{"train_examples": 77898, "crop_scale_min": 1, "rotation_deg": 10, "color_jitter": 0.2, "scale": 2, "activation": "silu", "widths": [96, 192, 288], "block": "basic", "upsampling": "transposed_conv", "init": "torch_default", "residual_init": "none", "beta1": 0.9, "eps": 1e-08, "ema_decay": 0.999, "warmup_steps": 790}
Rows from block 5 of a small image super-resolution model, named by matrix and row number. Rows with one number belong to one channel. Each number is 500 + 40 x the weight over its row's rms, rounded and kept within 0 to 999. All counts start at 0. Numbers have three digits each.
After each channel's rows are labels from the 100 images, of 14976, where the channel reaches its highest value: "responds to" is what is common among them. Only what is clearly more common there than usual is listed. The data: photos of plants, animals and fungi (iNaturalist).
# convs0: first 3x3 conv (model.mid.1.convs.0.weight, 288x288x3x3, each kernel summed), inputs 0-95
# convs1: second 3x3 conv (model.mid.1.convs.1.weight, 288x288x3x3, transposed, each kernel summed), outputs 0-95

convs0.163:569493541518521409548502472410534519501517508521523523450523492524482553504481490560540466549509487513430480550511542452478478568453523510505596579521522408504501558483429532475480439485429501525490519500447519477582542535486620524546545490487584558529498525502473509492514475497528468494
convs1.163:457528479463481580482523498568449508527493523451461492536509548476516454454550530449486497464508510492547497455480436548482522447542505468471402410487504605487512448489586483473531546466605520463489455508546490500445479448495398442456478512542377450509500488477520481518460537503441518485
responds to: class Aves

convs0.249:384513491480463516483510523548545485461475536455444510555506457505493504472411512461510523455475523554506476494547510446489493451488516466501479440447514545515542467503533497580466488511485549511501522422542540486582510495425547481477476472509505481492524484464505539503493508463578535464
convs1.249:588464540521570475500487479450462510575529497543508461464511550443491493565563490537523443561515457453513497505461486559502517546514482519463534531571527466497460543510498449433509491475493461507488478570473461476440500471548470508520526518501523524511442499523481456467474475549433458555
responds to: order Passeriformes

convs0.15:493531564474481559491465458426563567546522537472478545491484446550499566462459489483459538432431539530519514461434443523475490481564509513516496483487504507454523490496455489485539525507409471492448582433476630550530522514549493496490547461506474447515483499530462493482498463493562529542
convs1.15:513455444531508459485520539610398446515494491524530461524500563472492441521525479500537477544533485514501480535566560483551477551460516461481504500540543498536467524528543538526471458470577561489538417570553380473470524523453542531520504528533530536507495499467548490544523534465469480456
responds to: class Aves; phylum Chordata; order Accipitriformes; family: Accipitridae

convs0.152:495475553561514555466597553469517564521576481535457545457600523526479533506542441400513542508458542480490480531461435512498463569504545459490507455506505519500493527531497445520556530474496571521562490500527465482534513431508429503548519485538499535525554526476525486496516476573503494481
convs1.152:477538449482515452505411437493508435492452525470558479548415489486526458476440541593479461501538472514517493449535587488480560407452460528509518555511496474483557473473506530512423507533529448468467490504446532502480464562478583464470494545430472478459477450509471512487478556431463494474
responds to: order Passeriformes

convs0.46:458606504507520487469470535539537422506525506448500497481430520415579512504433536513504548515447525526545488439529518497498519511451590452543435522488513469477546559543505519522498498590497528513528463511518460407466487431571530584517509469498498563480566493439474526469493447505537494529
convs1.46:509382489508509506502538467486520581502491517539525515579525475575425497547576469490498461498581461457435502559492509483504509456551405599472534453494517545536474465460460461492528525437498512521490551473515541577522534588469433418512484545512488465519433534572529479519488529545473521497
responds to: class Aves

convs0.14:572442486519506544531500479449550571505506526466492507523534470504524572401535476578475479534458475483415548455541515468546561430470476501587516484513466439517430527459478490486566570560503509448485521460499504469542475527482578525475586436487529567498472573536495604457490490454529478554
convs1.14:426544533523476452474546506537472448516531492481525501480475541516505399534470511423554516478554575518617469547457469478472461542551510496429528485508565548493557493563549519525416427415506487527472497506520472546448544497511453501529409537503482451516518485463463376578527495552494515442
responds to: class Aves; order Passeriformes

convs0.202:531479519549541509535430502526510467431558548545456519501372559567485514448556511474491416499494494494586521526514591461416470521502486504464515559523592524492473482483491506489439495594520468505480486572451481503501523479521465503517545553489491533494560554584480533510506466519487473502
convs1.202:474495497450450501475513532490511549577486451440558451499619433470503467552465507573523557501526506499421467506504414548604504477488491453533474413473414491509549522527513451503559505420504515487521529425554501522533464539430522455534469450549510482514427457410490515489499554508504496533
responds to: class Aves

convs0.89:499553496520381495515468500536450449512507491489511503473488507471532426469482553528452476506473459477541512447537447533497408456517533471431481515571500511578465432540468545526440480501497500493517501576506471440492555526539491516463511539478494609581504512537566529478568443467509452509
convs1.89:520431562451612514527512532462568551471488522498513489553498502523464546529512454464521542514543537532435479567494543450497599508481442531553516474441476493404545579434524469467530496487529551514466526436474531567552474474469497498557509490481521415437516488499445431488451515547476566472
responds to: class Aves

convs0.142:414512488473538485541463494505467535509483481459504535510478442448430481586526457448462510504519512573477515529516484470459494496484498503518481536480527487470464560570504535498398505545496507534445524509656501543510492512475530565515523541501567459520423514531459520524511510463506574481
convs1.142:550472514504526522485570538483518467503512531536463484512521522518543472414470480549583494461470486438511479492482499559528508500532508470496546463535483506492520450465516446460568493428521487480543490491327496472473493498528438403496477472534447539458526496466533490457535504544477422544
responds to: class Aves; order Accipitriformes; family: Accipitridae

convs0.211:490452529573476526511509537441518588478497524523502506468559422543460583513479483437514469493430582456444521589566429481497443616461502465504515481460510483505455478570454490550514516528493500404471514493522559536545481533580440540539511445467488478589527535470517499496540459487544475523
convs1.211:541541515453560506519493495538467424534525485468498512534463598466533445478527541558498516544599422574574501421440573462468531392576507513506539493511503536477558530421555517468452493482493534543505494498472460475508527472430555439500513531513497533440475472545479530551471544530456518467
responds to: class Aves

convs0.273:462535488537447472473449507491512518481539544549476488465456501506507511519492533504489461522497490563521494505570507549460529515487431501543496486550545541517437504512517479518478418550414451534478507552561465502495464518556396543515485488515474520557497560509549469511562474479510515518
convs1.273:527518511466547511530557507518469496551486450435523511497552532515505473497525505483517530432522546463481525480453496496537464468529566501462517566496469468486508489440486507518526546451562538482493504492452511495503560477450580430485527521497570471474479504485453563480459525578480519522
responds to: class Aves

convs0.229:442523521488498545624488510453528525564502522530477493507416545554526466394495480522494511455421441487489542486546510488478516515536536535569444462452446484493448547431585586448537447543499493546562458541445539536521481453481569535526492476534389526468513494524503525524509533487571459490
convs1.229:533445472527491453373502529515476485454468518484553529541553459492447552552537510457506511527565598518518470528439523519547475462444467463460537519517565513545521437587429427560442560483508507464463530476579497469459563531527431500437508506492583507546488474477500478456507491488442506517
responds to: class Aves