From a checkpoint of a small image super-resolution model.
Training: adamw at rate 0.0031, 15800 steps.
Rows from block 5 of a small image super-resolution model, named by matrix and row number. Rows with one number belong to one channel. Each number is 128 + 24 x the weight over its row's rms, rounded and kept within 0 to 255. All counts start at 0. Numbers have three digits each. After the name is the row's rms in percent of the matrix's.
After each channel's rows are labels from the 100 images, of 14976, where the channel reaches its highest value: "place" is the part of the image that holds the peak. Only what is clearly more common there than usual is listed. The data: photos of plants, animals and fungi (iNaturalist). In brackets: how many of the 100, against the usual share in percent.
# convs0: first 3x3 conv (model.mid.1.convs.0.weight, 288x288x3x3, each kernel summed), inputs 192-287
# convs1: second 3x3 conv (model.mid.1.convs.1.weight, 288x288x3x3, transposed, each kernel summed), outputs 192-287

convs0.281 095:135116148140107169151165088146122122157119149145148165159109168149160107106144090174121133170125138121093149091103102103121148168143137128203164160128148109149159077164137143127091091135167127122155095149170135150146103170140141101113144105171140110149141122135117120106130101089119147154
convs1.281 096:149142121102138082134089179113160132104129099116136084116139090123108169133136175115133133107146117127137112159152152156120106087149118131078087109127125135124078158104131106138198168112107113146109160112096131112113126067119099165121105153082130138106127128143126132145145178155138125111
place: top left (67 vs 14.1)

convs0.200 111:145139124158126163128139140127147130119109130184129101127119109150132116197152141184160128117126115175150118122085145156108127141168155153139109093118104161139122138124143135169124125094165135068141103163160113158116125131153080131112110090152148114122134141115150094152120136136131118167
convs1.200 112:102096128098133079117120117124116134144156109085147155136136154125130146069130108081094125127160147094118130136154127108156130111082126114105144153134136091101140119134134116116127150140101130185118143090081151106144128135122174149182162167116097135123132118135109153105139133133139164088
place: middle left (34 vs 9.4); top left (32 vs 14.1)

convs0.203 097:181101093133139129139126119113071132085137100124172135085119123149099148108080137135145135107137123091172160141128126154114152091137180126105134154160111080106109151125153088153147113148118126137105151130157114126134166147133116086154164073105134113132158125131143116105109131084139148118
convs1.203 091:078146143126119125104096160142172132184137149116088139163143094113155098149170116139104123142114147155091111124126130121116087162136087132118127095108159202149160104140092156087102140093128119107142099115082131132135117125130139170106100173142118149151094133137119136153140134164116119128
place: bottom left (33 vs 14.1); middle left (26 vs 9.4)

convs0.257 109:143142084103124122118097132104105116139178108104114113076121173169122123097127196123140151162117141135135146112150133142150106114148140144123137132189136143114107122206166126137155111165146156112078164144141113077123150136120136094150140125092163145154151120136130138161147157115187161080
convs1.257 104:109106155133149138142167131132145168128074157135146165157123081100132127151150056133130106081169114130129111151127120130142143140133150135122140129086121125148175131072099137112091127078143124143160098091105154163147148119145134186110139115161084123116114128135128130092132104152067091175
place: bottom centre (26 vs 9.4)

convs0.72 105:134090099107118129149147125093143109120153133151144116110099131145159114083131105151106111135148174131122143173136113137120171153147108158133101143189111118140114125167139086094173120126086185115155127127201129174107124110108112116114112120128116174107135132113140148109133165130148107112
convs1.72 110:132167184152136135097114127153127144122093129100109116131149137116119154166119148111163127131105083121128112086119134112126119106128138083123156117075152122143132147094121178144101150120180078135122135129059130092134108164151137123134149151132124099155129115151111132149131110132117153148
place: middle right (26 vs 9.4)

convs0.262 106:127126138064105123118130128105122108186081184144106164166111155148141096111131136152119140166150172140114163107119158177116108163153111153100149107112144149143137105160089129120116099126093119119155143153121148124170126146125130147121127148099112137101103104164148124114171123135136142148
convs1.262 107:112141131185168125117128120163154140073158089131151078137130108122131124144139110102146113108131081122147085164119118097152160098129128091158115163157133113136097154088167138160165147122145121122115117103117128145094121110150130094129142091138132103155128151097096157153059134125126123138
place: bottom left (32 vs 14.1)

convs0.142 097:107123121123163136151163160155082153131172118139113156143147115152167118137110141113126134122158154070139088146107080121132085149160158146177113095166166167092153120131132155114114161122108127140135113147164092130113119174113126146132142112113133121153141157085119130143113145122098115100
convs1.142 097:155127125105080124114106103112169106121055127141138096127085130114096145121158092151122143141092112181111161102138176141141160114095090104104123149094121097157119136133134087132164099150145122103126141121090163122148131093135139104138106137165114142106109119151136120119153101133147137139
place: top left (55 vs 14.1)

convs0.23 100:145145146125115139164152121130114110121052138146121108093107098101141139128109134102124126113132154122120075097135114108138143134142126122157172156146148120133165125077115134136142124094120126156128105116147090147134134144153153133153129124182161138095147127113117108095066103166070127089
convs1.23 103:137097117106136109102128141101150155126170136115151132141144164143132116123161108133144136124135105135121191179118137130103124139114116132092092119132086135121085151172134105122117155147140127117141145130125173116110109124114099127111136127043120124167098136133136119158172141098193117171
place: top centre (37 vs 9.4); top right (33 vs 14.1)

convs0.221 090:153142116126126167106083107147148083149118151131116160126122151108146097125169106104097128140143121097080150084150153136151150161139106159143101118154113107149113147110128113157134151123120121135130152117135148108148126104106099115108108183161145126140147123156147141129136109113158125133
convs1.221 091:087123145132135112121182153109128154101158114131145105155129101153136160140097143150142115106123144161183094151098114112114120087127163106102147159106137150114123118136132147107130133110147156117120114153102124138104137137155149120154146096091101125144111103091113112143128146147111127139
place: top right (38 vs 14.1)

convs0.124 101:124132145124151089145136120130105140172128121135156116069153113106118114143164146146142169106150122117157130114157107128135132137122144118121133169122125123126124165104118136129155118118165144138127127094136089152147118120126095109127120123132137148185151141141108164147113107193124111159
convs1.124 101:139103121132116156108125138119129105109136151120117156175121149135140142117094114132111080155093130128071130145105132160124123138126122153136113096130133132123139093145131124108126151138094113135124147165131161101111096144127155151121119142110146099072118102121161081072151150068131151100
place: top centre (27 vs 9.4)

convs0.255 108:098161151135149154131159077176158171170119139137137109130181140162134173098088139133105122101143145087161136140109117166146117152124124127106137118117161133136169124155165161127120082162114151163110171112103116117137143165101149155116164110156123130154133174113167127101151150122152103102
convs1.255 112:145094123123089121139117178089088104113110142127099158118101104098115099146187117103145114175079101161081113100139128107115141117115133147152118155137093132142101137096100101115118169121148097106159083165147166136118124127161101120122091129117147121122118065142113140135103111137099128166
place: middle right (26 vs 9.4)

convs0.108 096:116158114072114085137114129141135129163090147183168090175138081108128132109145127127147142101137120168127147145169133116121132117155183159125170136110137121123103090154145064115119135128144136110123139144137094168158127104089080101122159161110133171152169137125107126105147094118138142147
convs1.108 094:138089116176154157117142132100101142113172083089081165099135169129128123139114122102122103160107138101132098114101133137155136146112063109122103126153130135142155154100131191149141115144116141161136131118131156065111134155166186170133102130145126090123088121131160132142129139142111114095
place: top centre (26 vs 9.4)

convs0.195 103:118147149148136121115084191134123146164173116104125134125128060112126134166127173121122121135164101086142131189163126130147117110123148139090175123138140081130141101118159099126141162136122131103079123113093129108102166116073138141185121153089121130166135155144135145127117114109112148157
convs1.195 100:115123107130122122127183079132133109100097141140122135136145185140123125104137062125134128115085150161118125060097124135123153144127137136152078132133115159140128157136101131131102124120144138163181151122152119133151114145191119124076156102180119117096115112085129102131133136130151106108
place: top left (52 vs 14.1)

convs0.198 103:124110131099108145148100135126148123150163126120117104115130153099098138119135147088155141146125105150113136122101134142150134169123095141101140145165103141129159142129131131145154103155096119122144125123110116068207128155141169192159135103140140112143132131173108160108149084155170143135
convs1.198 105:149164146154169124137133121145102146105097149135164157143146100173169120139153108164111127108140151105164110136180131128105140098126176127155101114108150128150126119104135123125096143120164134135104126113151155166067154113107103087117103146140135109101120134095152097153117179099080107132
place: bottom right (45 vs 14.1)

convs0.59 099:113098164136175120100132095136141127102132145175138153122156144113169110177128137109123139151141113138093112142109159112157128142110148109114132134130118151108156081157139129117112134082175090141176107150130132164145090094132105063104143117084111131177127134128145154134116147119127155187
convs1.59 100:145152119134074127161122157118132105164135091093127097137116132154090142084114101159132116123126146138154104135156111148125123119141113144147148138138146092136075159114138116132152134180077164113096155109128125097127144149107159178147129140177136117087141117138106095130125108141119135073
place: bottom centre (27 vs 9.4)

convs0.186 097:115092114073136142102099142109137103153146157078136080089123160107150172116148153083145072128094141137100138106131148088121135135161149147141112126131131143110146152137147127129142144115094141154140138125138120126097136131195170164157155132139119161135078136127165131126135123144123128136
convs1.186 099:148149138187115110139145139148115165091117124171128171182110098142116084147118103162121172134157113111147133149142117144153136134116106132132118134141124122142130075137099165150116098150163140130122119134104161107160110102085103113099083120140125117096187129110093143135132125121132127141
place: top left (40 vs 14.1)

convs0.213 096:106114127146143122107124154130113152102120093180183115147126151123082153130100124120114057089125088133158075120164142120097154138149137090148098133112137143128134146114087138125104207131161124164126124190101107152134083130147127136186175133134143133162147125109128109110104088141143142141
convs1.213 095:163135118112099130171139115108127110149120158088083147096138106137162117128171133140147201182146162139107175150091122126160095119115133168103141116137121134131123122149170122122169066140107145103127136083177143110132173125137157122111081133142099126100103139144145153142181149107103129116
place: top centre (36 vs 9.4)

convs0.86 098:139118157099153104157156139127066152129086166132138127168150151133130120102121141138119098086113159125109125130163138132121094133122163175162162125113140119133156114113090151114085116077140095162146131147130119157090111163147135107121108134119107161121162169101111134146151153115138090129
convs1.86 100:120155107132102167127094123113170117124145094114113132094115104142125136145151099128156148156151112117134152131086120118141148139131079088087114146144114132123087152152178116143186120184126140067108126087131138081159115107098116131123171121132155086135090088160142141099104109150134165143
place: top left (72 vs 14.1)

convs0.211 109:125109165106126161129172125114126145137136155120161147145069130139145130098154092182121104141090144090102145128117133154140135151115148136138139112125154141107151097171112125107072087175122108099170083145163113109134158141120139096138105120149156137130100137120135121126136116093115120111
convs1.211 113:146148095139109117141089129147111101132132102134116127105177131120105126148116157071137166125141127161144103119160136104112121109151122122096119148126102117152095161068144124137185175080140158130108157115109121147122122115117099165137155114124093126136157101159132147139140148179144126150
place: bottom left (36 vs 14.1)

convs0.227 095:115146135114169124076114140146138153139107126101128104156120128124160150124149148168140109152103155129128140123178141133143100119073151137151105122131109110145105123140146146096150116112127139148106118088137124139129125112133116115116131133108129105123066115143130151126117139114135177166
convs1.227 096:149098117167097122163138130121108093125157132144116147124145146148089122109117128073131134102136114147125112131078132107124155145173110124103162164145125147126163130116127138150087126144123133102149131175110128132114115136132122125134127130142131146143194121144131109124149102147139079108
place: top centre (37 vs 9.4); top left (32 vs 14.1)

convs0.57 094:178091143149159102138137148146117125145155069135125171145138172172115149085145136113135150112106134130131160152181170143132116128132125145172095155118110114122101165123134156130113129122115141099121126134107126155104119141131103142144135140080115107103130119115090134134117140155138132111
convs1.57 093:082137105139114142119125117115139121103094172119142101132122086077134118156117133159133123137165121132111104093094086119118143114117144118096141131136151131129171089148121114116132127123160143184126124120139129096148134115138156113100124123167129151152133124164159139119133115093091116137
place: top right (46 vs 14.1); middle right (29 vs 9.4)

convs0.87 101:143093115098128112100122099085124151143068156169125146143132118116102137131147140131147135150154162143098140145149133122113109111089140122118163138134154109078156081151124135063142107141126161153124096109145130160120122095183147108073151143148153152133132124138127111132107118137096123117
convs1.87 097:146160158153136162157142158139146091127192106088120121129119129133153097122117132114117107107113122120120114128132113122122156162177106136127110120131104130162108170098139146180091152116127089108143128151141120086136125158073098142160103122119112085134127126146129139127136135129160142149
place: bottom left (47 vs 14.1)

convs0.14 104:112138135167132159133148140139107115132114179117134102131152126153130152122176142172116137157089151119126164104151107103115146120134136160117115142091153120109162135092080087135122124112121125150149135132138125111139146109123172160114123113173106122147079145107111142121131149120110124135
convs1.14 105:139121101095121112116119120119152152143143092136141150110123138094144108135083123103110122105149097121136088158105155168134105152120148133122138105166114131180113128170173142126126154116112125118097139126111135152115104153134071096135120149100156154113152112139154139136117116125123127136
place: top left (35 vs 14.1)

convs0.217 108:135149114104110101121123108187126126115135114117124103090173146085129116114088142146142109105151177112152095141130113143134163157136113122181121124120117174129138118145089140100133141111141097166115117141128113159127125169099087118098136152116122121156134155126092166111111150111139134145
convs1.217 110:121088138172128145163140138097106118157119138141140146164082118149131161145167128117114125146095085160110157134142137129141090115114161157086125154125150094125116129089155115138130121126144137124126137134128123115139119107141179133144121132132132139121133092127158099127138104145117127129
place: top right (34 vs 14.1)

convs0.74 107:157135142088136167128163118129096145129118114095119117101109156129142104119112086137123152126105138091165121147127123152117129150139140167136149123144156179138140129109102129087095160164089114149134163109162134132108141158087100107126133130108153142153141141096085099103109147146150125097
convs1.74 104:102133126152108098127109125143135110133125152156137104145123112141122159146126143140142119147142134148109151102108143102129156140095106098134132154129109072141103114150146125166161098086157132130127101162076118137149088119153177113129124115139102125107104125160158134157124117128116145179
place: top left (47 vs 14.1)

convs0.201 105:117174074181122162078069105156090165116131162135085100108139139131121146102104158093150157158165137106113108126153162152137122128112138124102110142147134130095171127141117161120168137139143140139137134145161158133134159106126103112124127102183146114130128145124144160111171107121097099127
convs1.201 104:140107181125145130160190139108160088171145107109170163150130105141128107154161098175105110102106133159166145157109106116125142135138136131141162112110122129157080131110134110135080123099131120117122115094106100128124129153130153141120144130087118146139138123125124117132102170134144146118
place: bottom right (67 vs 14.1)

convs0.88 092:112152130100159114184127123142148139159128147160137145183124112153199116132142147107147159126146130138160120175121079162113131141109145144111114120148153133098101151125177120125107131159109121120099097145148098155101135136098115113124118138130134132155164123115115152117112135164161089124
convs1.88 091:147101119165097160045128141118105135098109120102102095087133148113076119136123097134120082139101118136081165080141163082120112111147125112143150110120110118142149091127078135132147130106154144130174157114114161098155105126150136147117136133124121116114087129127151129119127134099089158139
place: top centre (26 vs 9.4)

convs0.105 102:145170080089148174097089109123163111109112144097120114098151131174146158109115115140102108118117156132122132143125128144128149143151188111099132120154164157143129100123130157099148108144131083134102138127169087141130100169079113115116104125154143160143139141115163135153155126127120119140
convs1.105 101:103080173188111099129165136154109134161129125145124149159120136123119118141164151103163151143126097138145115111141141110124106129126066144169143148112078103130120146126151105161110157108134176107162122136096158116136142109164153159144139135103121100135125111138114121100121132143142138097
place: top left (40 vs 14.1); top centre (25 vs 9.4)

convs0.219 104:123161124162138125133140112147120119150133126134157131182161151123141104101124106113089122132166120119130144121126118145076167100099111128115132112141153060132115179136133144068110112116146141162115094126128134097117073126100136152121174149135105146182149117106126167119147087164117095148
convs1.219 108:175114155098100135127137136086141114115141124127062123084090113146110144148107151145132117145080136147120128129121134106155096158144131128123131133109101164133136103118111136176171145134102120095144164151153118149133153130160114116136088110117163104075103133151129081150110140093157161131
place: top centre (28 vs 9.4)

convs0.278 101:094142165166100138087070137132123098146185116116142112113124080116145145157144181129125161156139144136081108126110117130186124109142117101112142157117166065156124126138119114134157128101139154118087085140108128144146096071127144149142141141140124140144104130137131177140139103124166102175
convs1.278 097:176129094099175130168188108118139159105081138120129135134132185131109112105102074106122084096108142143145126149150133153077139144121127146140109109143085178117122125133144138143120161117122120126171188114137129112116164158114101119099113106132128118105154125129126096089115163127086147083
place: bottom right (46 vs 14.1)

convs0.136 099:131138109113146089119108139152121108194148100151162125077135134131163123128139102093167067114144068141143122150107136122133131117165134135123118102098104195136141125147130087132149139126135131133154152131127156125130099155112081118150132114122174127124144156079134104158108108084141114138
convs1.136 097:106106145160102156142151133105133148074084144079094146183129109141110149148152124166125190154118187120126144122148134129140126132079140145132145174138164073124124136122125163133122143148130140132114131119123122118123158104145178141103126137158074120147107088151135170119153158155126156116
place: top right (35 vs 14.1); middle right (29 vs 9.4)

convs0.277 113:117175113135135107097096114138123155102161129106152103118135115080126125121149136144140097107151163155149161127150134108096122115157143112108164134137110119124103149109134080131150144129110081147137157124078108109172126102089155159096115119124154159146135156146103151114140102138117126107
convs1.277 115:170086114134141147167159148120118122141122126145125156125156129156140136144114122121106122147111091087129098133112122145173134137098139164145075130136133159153158129118119178120114107135146155141100112126156129129088142155168112102161150146157112089125146093118161111139103137086131127146
place: bottom left (50 vs 14.1)

convs0.84 095:124123131125181112162112137122159133189195113155164125112127127123142128118145110108133140148122134124111124148089132134148079135147125111117110147123071134125115135132166152109122109103097184128128118121139152127144092125124169195103164118116148122125091133173185126155104114161131126145
convs1.84 098:136124131132091146112132126140099112075082137101091131131138124135134108158138135129111146082115133147147120101199122133124179128125145146151144117125163124119156124118101110129118145151153092125130147142125124112106152122120103081140093156140129115130167132100101150088160154087148124127
place: top right (34 vs 14.1)

convs0.285 098:123103156144113137178158122100123126155181126095109119120142145133150153119124124110117115142080130148075152150130126126118150116128141170117149184086168098091149135141158126133137105107146079113141155107119119090120128130125148132130129149143090107119125130064128136114106125082116135160
convs1.285 098:123130116121153115103115137161130148114097135152147133126108101124116102151122117148140156120161123119171088118111154141135094142142126077143124090197086174171129110113103108106100134131096147112124083160134149154136131136127078123133149110107147165126148112162157124140154132175167097087
place: bottom right (42 vs 14.1)

convs0.8 098:107128130140140142132114107103102129182103120172148127171110126143159143163163084135116180135138125124081142151156104136120135130129148126094133090122149091114112099167136112103120141165115122124128086130097142117136141115076119080156145151092124136135162127097095131185108118134140150155
convs1.8 098:122136130122113111125138132160162114078141129065098115104151146115102112086097150112146075152125130126163130097107145107134115131137081106165137172149128147144125156097139151147139125100142160119140171141158124131109089131202123159091120121170127117126101125139158123089145134133111100121
place: top left (32 vs 14.1); top centre (29 vs 9.4)

convs0.15 095:112152127105118170136101141107122150123114118078124147155115148142132131110118140145101130174111153127159146147086113157137156153142147126113150183124126154113138110150146141113120077124128091110124113129175138141170118118174131147134156099158158129153163166116147147116131090147085145124
convs1.15 091:143100128134142095115145119149155096152133142180149133101156102132129122150176118122126133071133110128097118099160140105095099137144128142142119069135113106168113150111117097148126170117108152126138114107082120125122151130093129113103123160099118128114127102134149102135116170119185117117
place: top left (44 vs 14.1)

convs0.10 104:130127101127140152140141160136144115144167136155098113085106119156132123113141104129164139129105142196109162136123160130143124142152152141116133151170118123135122133114075142131150114121147125152136098135135088081127114113137120130157133117129126082106086109103116122119116164126132129108
convs1.10 105:127139156117121120136121128107147168117094127094144151159159124122137147139139157127111135145154112078156105135126115131116133107118097129151130132095140149138147118158195108108111158101122143100121121131151170163127149168136140121109101142149119165154171161160132156148174122132146122130
place: bottom right (41 vs 14.1)

convs0.273 101:108123102173085157123084187142131152097157097110096111118141130122120114129127156100083133121132146141136125091128115118138118158133118149154079164138097133144102143157119137168173154118130163085089145120113144090089125116168100192131102142131152133180098139142138147151133121134141141126
convs1.273 105:161117149104188118137174074139109132151110162148151145112104112133124145115116110145168145141115112124121129133128126142121125085125158101113178104101176130113157102115124132085080078113121101164171115113119121160160145136096176069121155121125081122062164124121115128109128136105152090136
place: top right (46 vs 14.1)

convs0.35 103:129167143134128174112100122143098140141136116137146120096154118149148134146101113149147104169140144074123141093100097179153135156088155146137126156155123170123145132142142121097120127109147096164099137150153180137129137150117098116112130081125163062122154146150137120150150119122151142170
convs1.35 101:103123111157130109152154128144159116112124138111114148170101142126138108123164154135093145084134143181124122163154158086086112122176133115106164089101153088138112128103105128163131146153110125101153114093095089111125120107139169152110130151116106170129120127110138144124114145171111134077
place: top left (50 vs 14.1)

convs0.118 107:149152112104116143124111108160126121125137116110113144076143119107117157101111165138158104106152122129125125105123145118182124105121063124137182134156126145134136164128138103135172113123148151083072112146144138170089149094135137128143120179131144154104128130137128159097113175157138124104
convs1.118 109:126081117152144101149154175108100145127117138141152126174125121146133105159146103122094117142096140124134124145159110140095140171135201141130075139124102122124136107136135147121070134140134123190189135112116112082155151178125134145112156089112112112150165133124155125143164096102131124144
place: bottom left (48 vs 14.1)

convs0.30 099:154174110141142160152167090139168121120106113146125090113102137155149136189107135130156110120116120117128112096141130153083121143124154122099127150173122146088148163097127106132111139158118127114134159122132100132084167143113090129115170147124115145105155073134176130095166188150121117119
convs1.30 105:080091148141125097098096156115104136113132138133129156114137111101106116069154116119111137145145130134157144173109118105160151134125117134136121103097141111148088109154114148126155131104145142139119087136110137126176104144138173152142089118135150117143099177132092115159115096125142146114
place: middle left (32 vs 9.4); bottom left (32 vs 14.1)

convs0.95 104:169124147093110110148157145122099114135109184097119118140178124127111101108158140125131131133102156110094137111179151113114131114105153198135166101108153150151141102099096121150129126093118098130099153119109142095111150120091124117101139145124110114133137167116105140110142127141122141069
convs1.95 106:080116102150115148089096105115154150125148096160129139124083124130156129142093100120130124107155078126169151135072113135137141147145096067123095139162116105122095172158145118119122127152148152126144122124119103150134118126169110125146119133136152113152115088130149125150110120138132075185
place: middle left (29 vs 9.4)

convs0.26 105:107107153145104146126110124145120136131141147153102086131134138158146098100128142104119155106157123156130143142136075089143133118155093127111133119070134090178143154125118120125107123149115137150202125120124119137185129090113141150122137085160134134146088151078113116132092154120155132159
convs1.26 109:155158097122134116132150142106147128127125112103144153122137115094121171154108132152155096170090131082128113123125177185109112154102149147135134135193132161077116110142127133127165146112120128088051135134141125120062131156161110104135129176105127140129149107156160142098151102124112130113
place: top right (51 vs 14.1)

convs0.119 116:142103149145159108143112137132114092139150124130116122126126149161090156147103104125133110118104150112139118121180172126131171103095124133130120131121125106151156108135170110179172124107139154098096111123115145124135121100132130112152147148132100119110151112111096166109145152124134094151
convs1.119 115:121143118120120145107146123124128159138124123121143121146129125090176121092134161131122136137146115121149141134080095114115106141168131141126127120138113151110121146127093142062070133153124087151159160126128108147150139156137123144116094090109154115146118137117141095138121120149100146100
place: top right (58 vs 14.1)

convs0.83 097:132114170098151149160114169159148113151136156105147151122115125105134165104088144141099104164139127079112149096161112135114156135136114129162136113179111113110156138127138112142132135136100111138130116127107116106130163154170191175163131079110144125127125130124169111124064127147131141087
convs1.83 099:117138085154109100086106103119099155097125117149124110166152123163130093160176105099131164090137142179138121139116160120139092137131145139111110143090119144145132117121109140109125141121144140133136131140133126131112105108105066084095149161144108140131135129131079149139178121109146108165
place: middle right (30 vs 9.4)

convs0.228 104:079076138134122152128092132136132105099100133113162139117141109102152147133153093124128162126123072118129149121141124157101127136128068125114082120129124134099162101112123151146112106129128157090111093158162144152131160101189105127180126143149153182117081137073154136150143119119120091142
convs1.228 106:163176128131143122102160105125128168169171127150096115147127163141121105132098170123121122152129182154110094161103134113124134114143169138112168136100130116168088149174135104136139153105118091180159146113097121115124101148062137129068139120092098105131169121180102155117108117149122159112
place: bottom right (36 vs 14.1)

convs0.233 107:123127131180107157131127187144109147127145126106118129178144063155131079207160137125124150165120116161105137120151099149166169118106141136142137127136089139133139080127108147111129137150147129118146132143118135126144105108086127134104082090112101099151128134136129126176151186114124119121
convs1.233 108:116137132092142116118135079108151126108116142130136138088112173113129156054088093160142111122144153078139130121101144095105089129163109121122138124109170126107140157147143101130119138106135107120109126102135138123098146139167135124138175159130176156089142117111127137089102110149114133143
place: middle left (28 vs 9.4)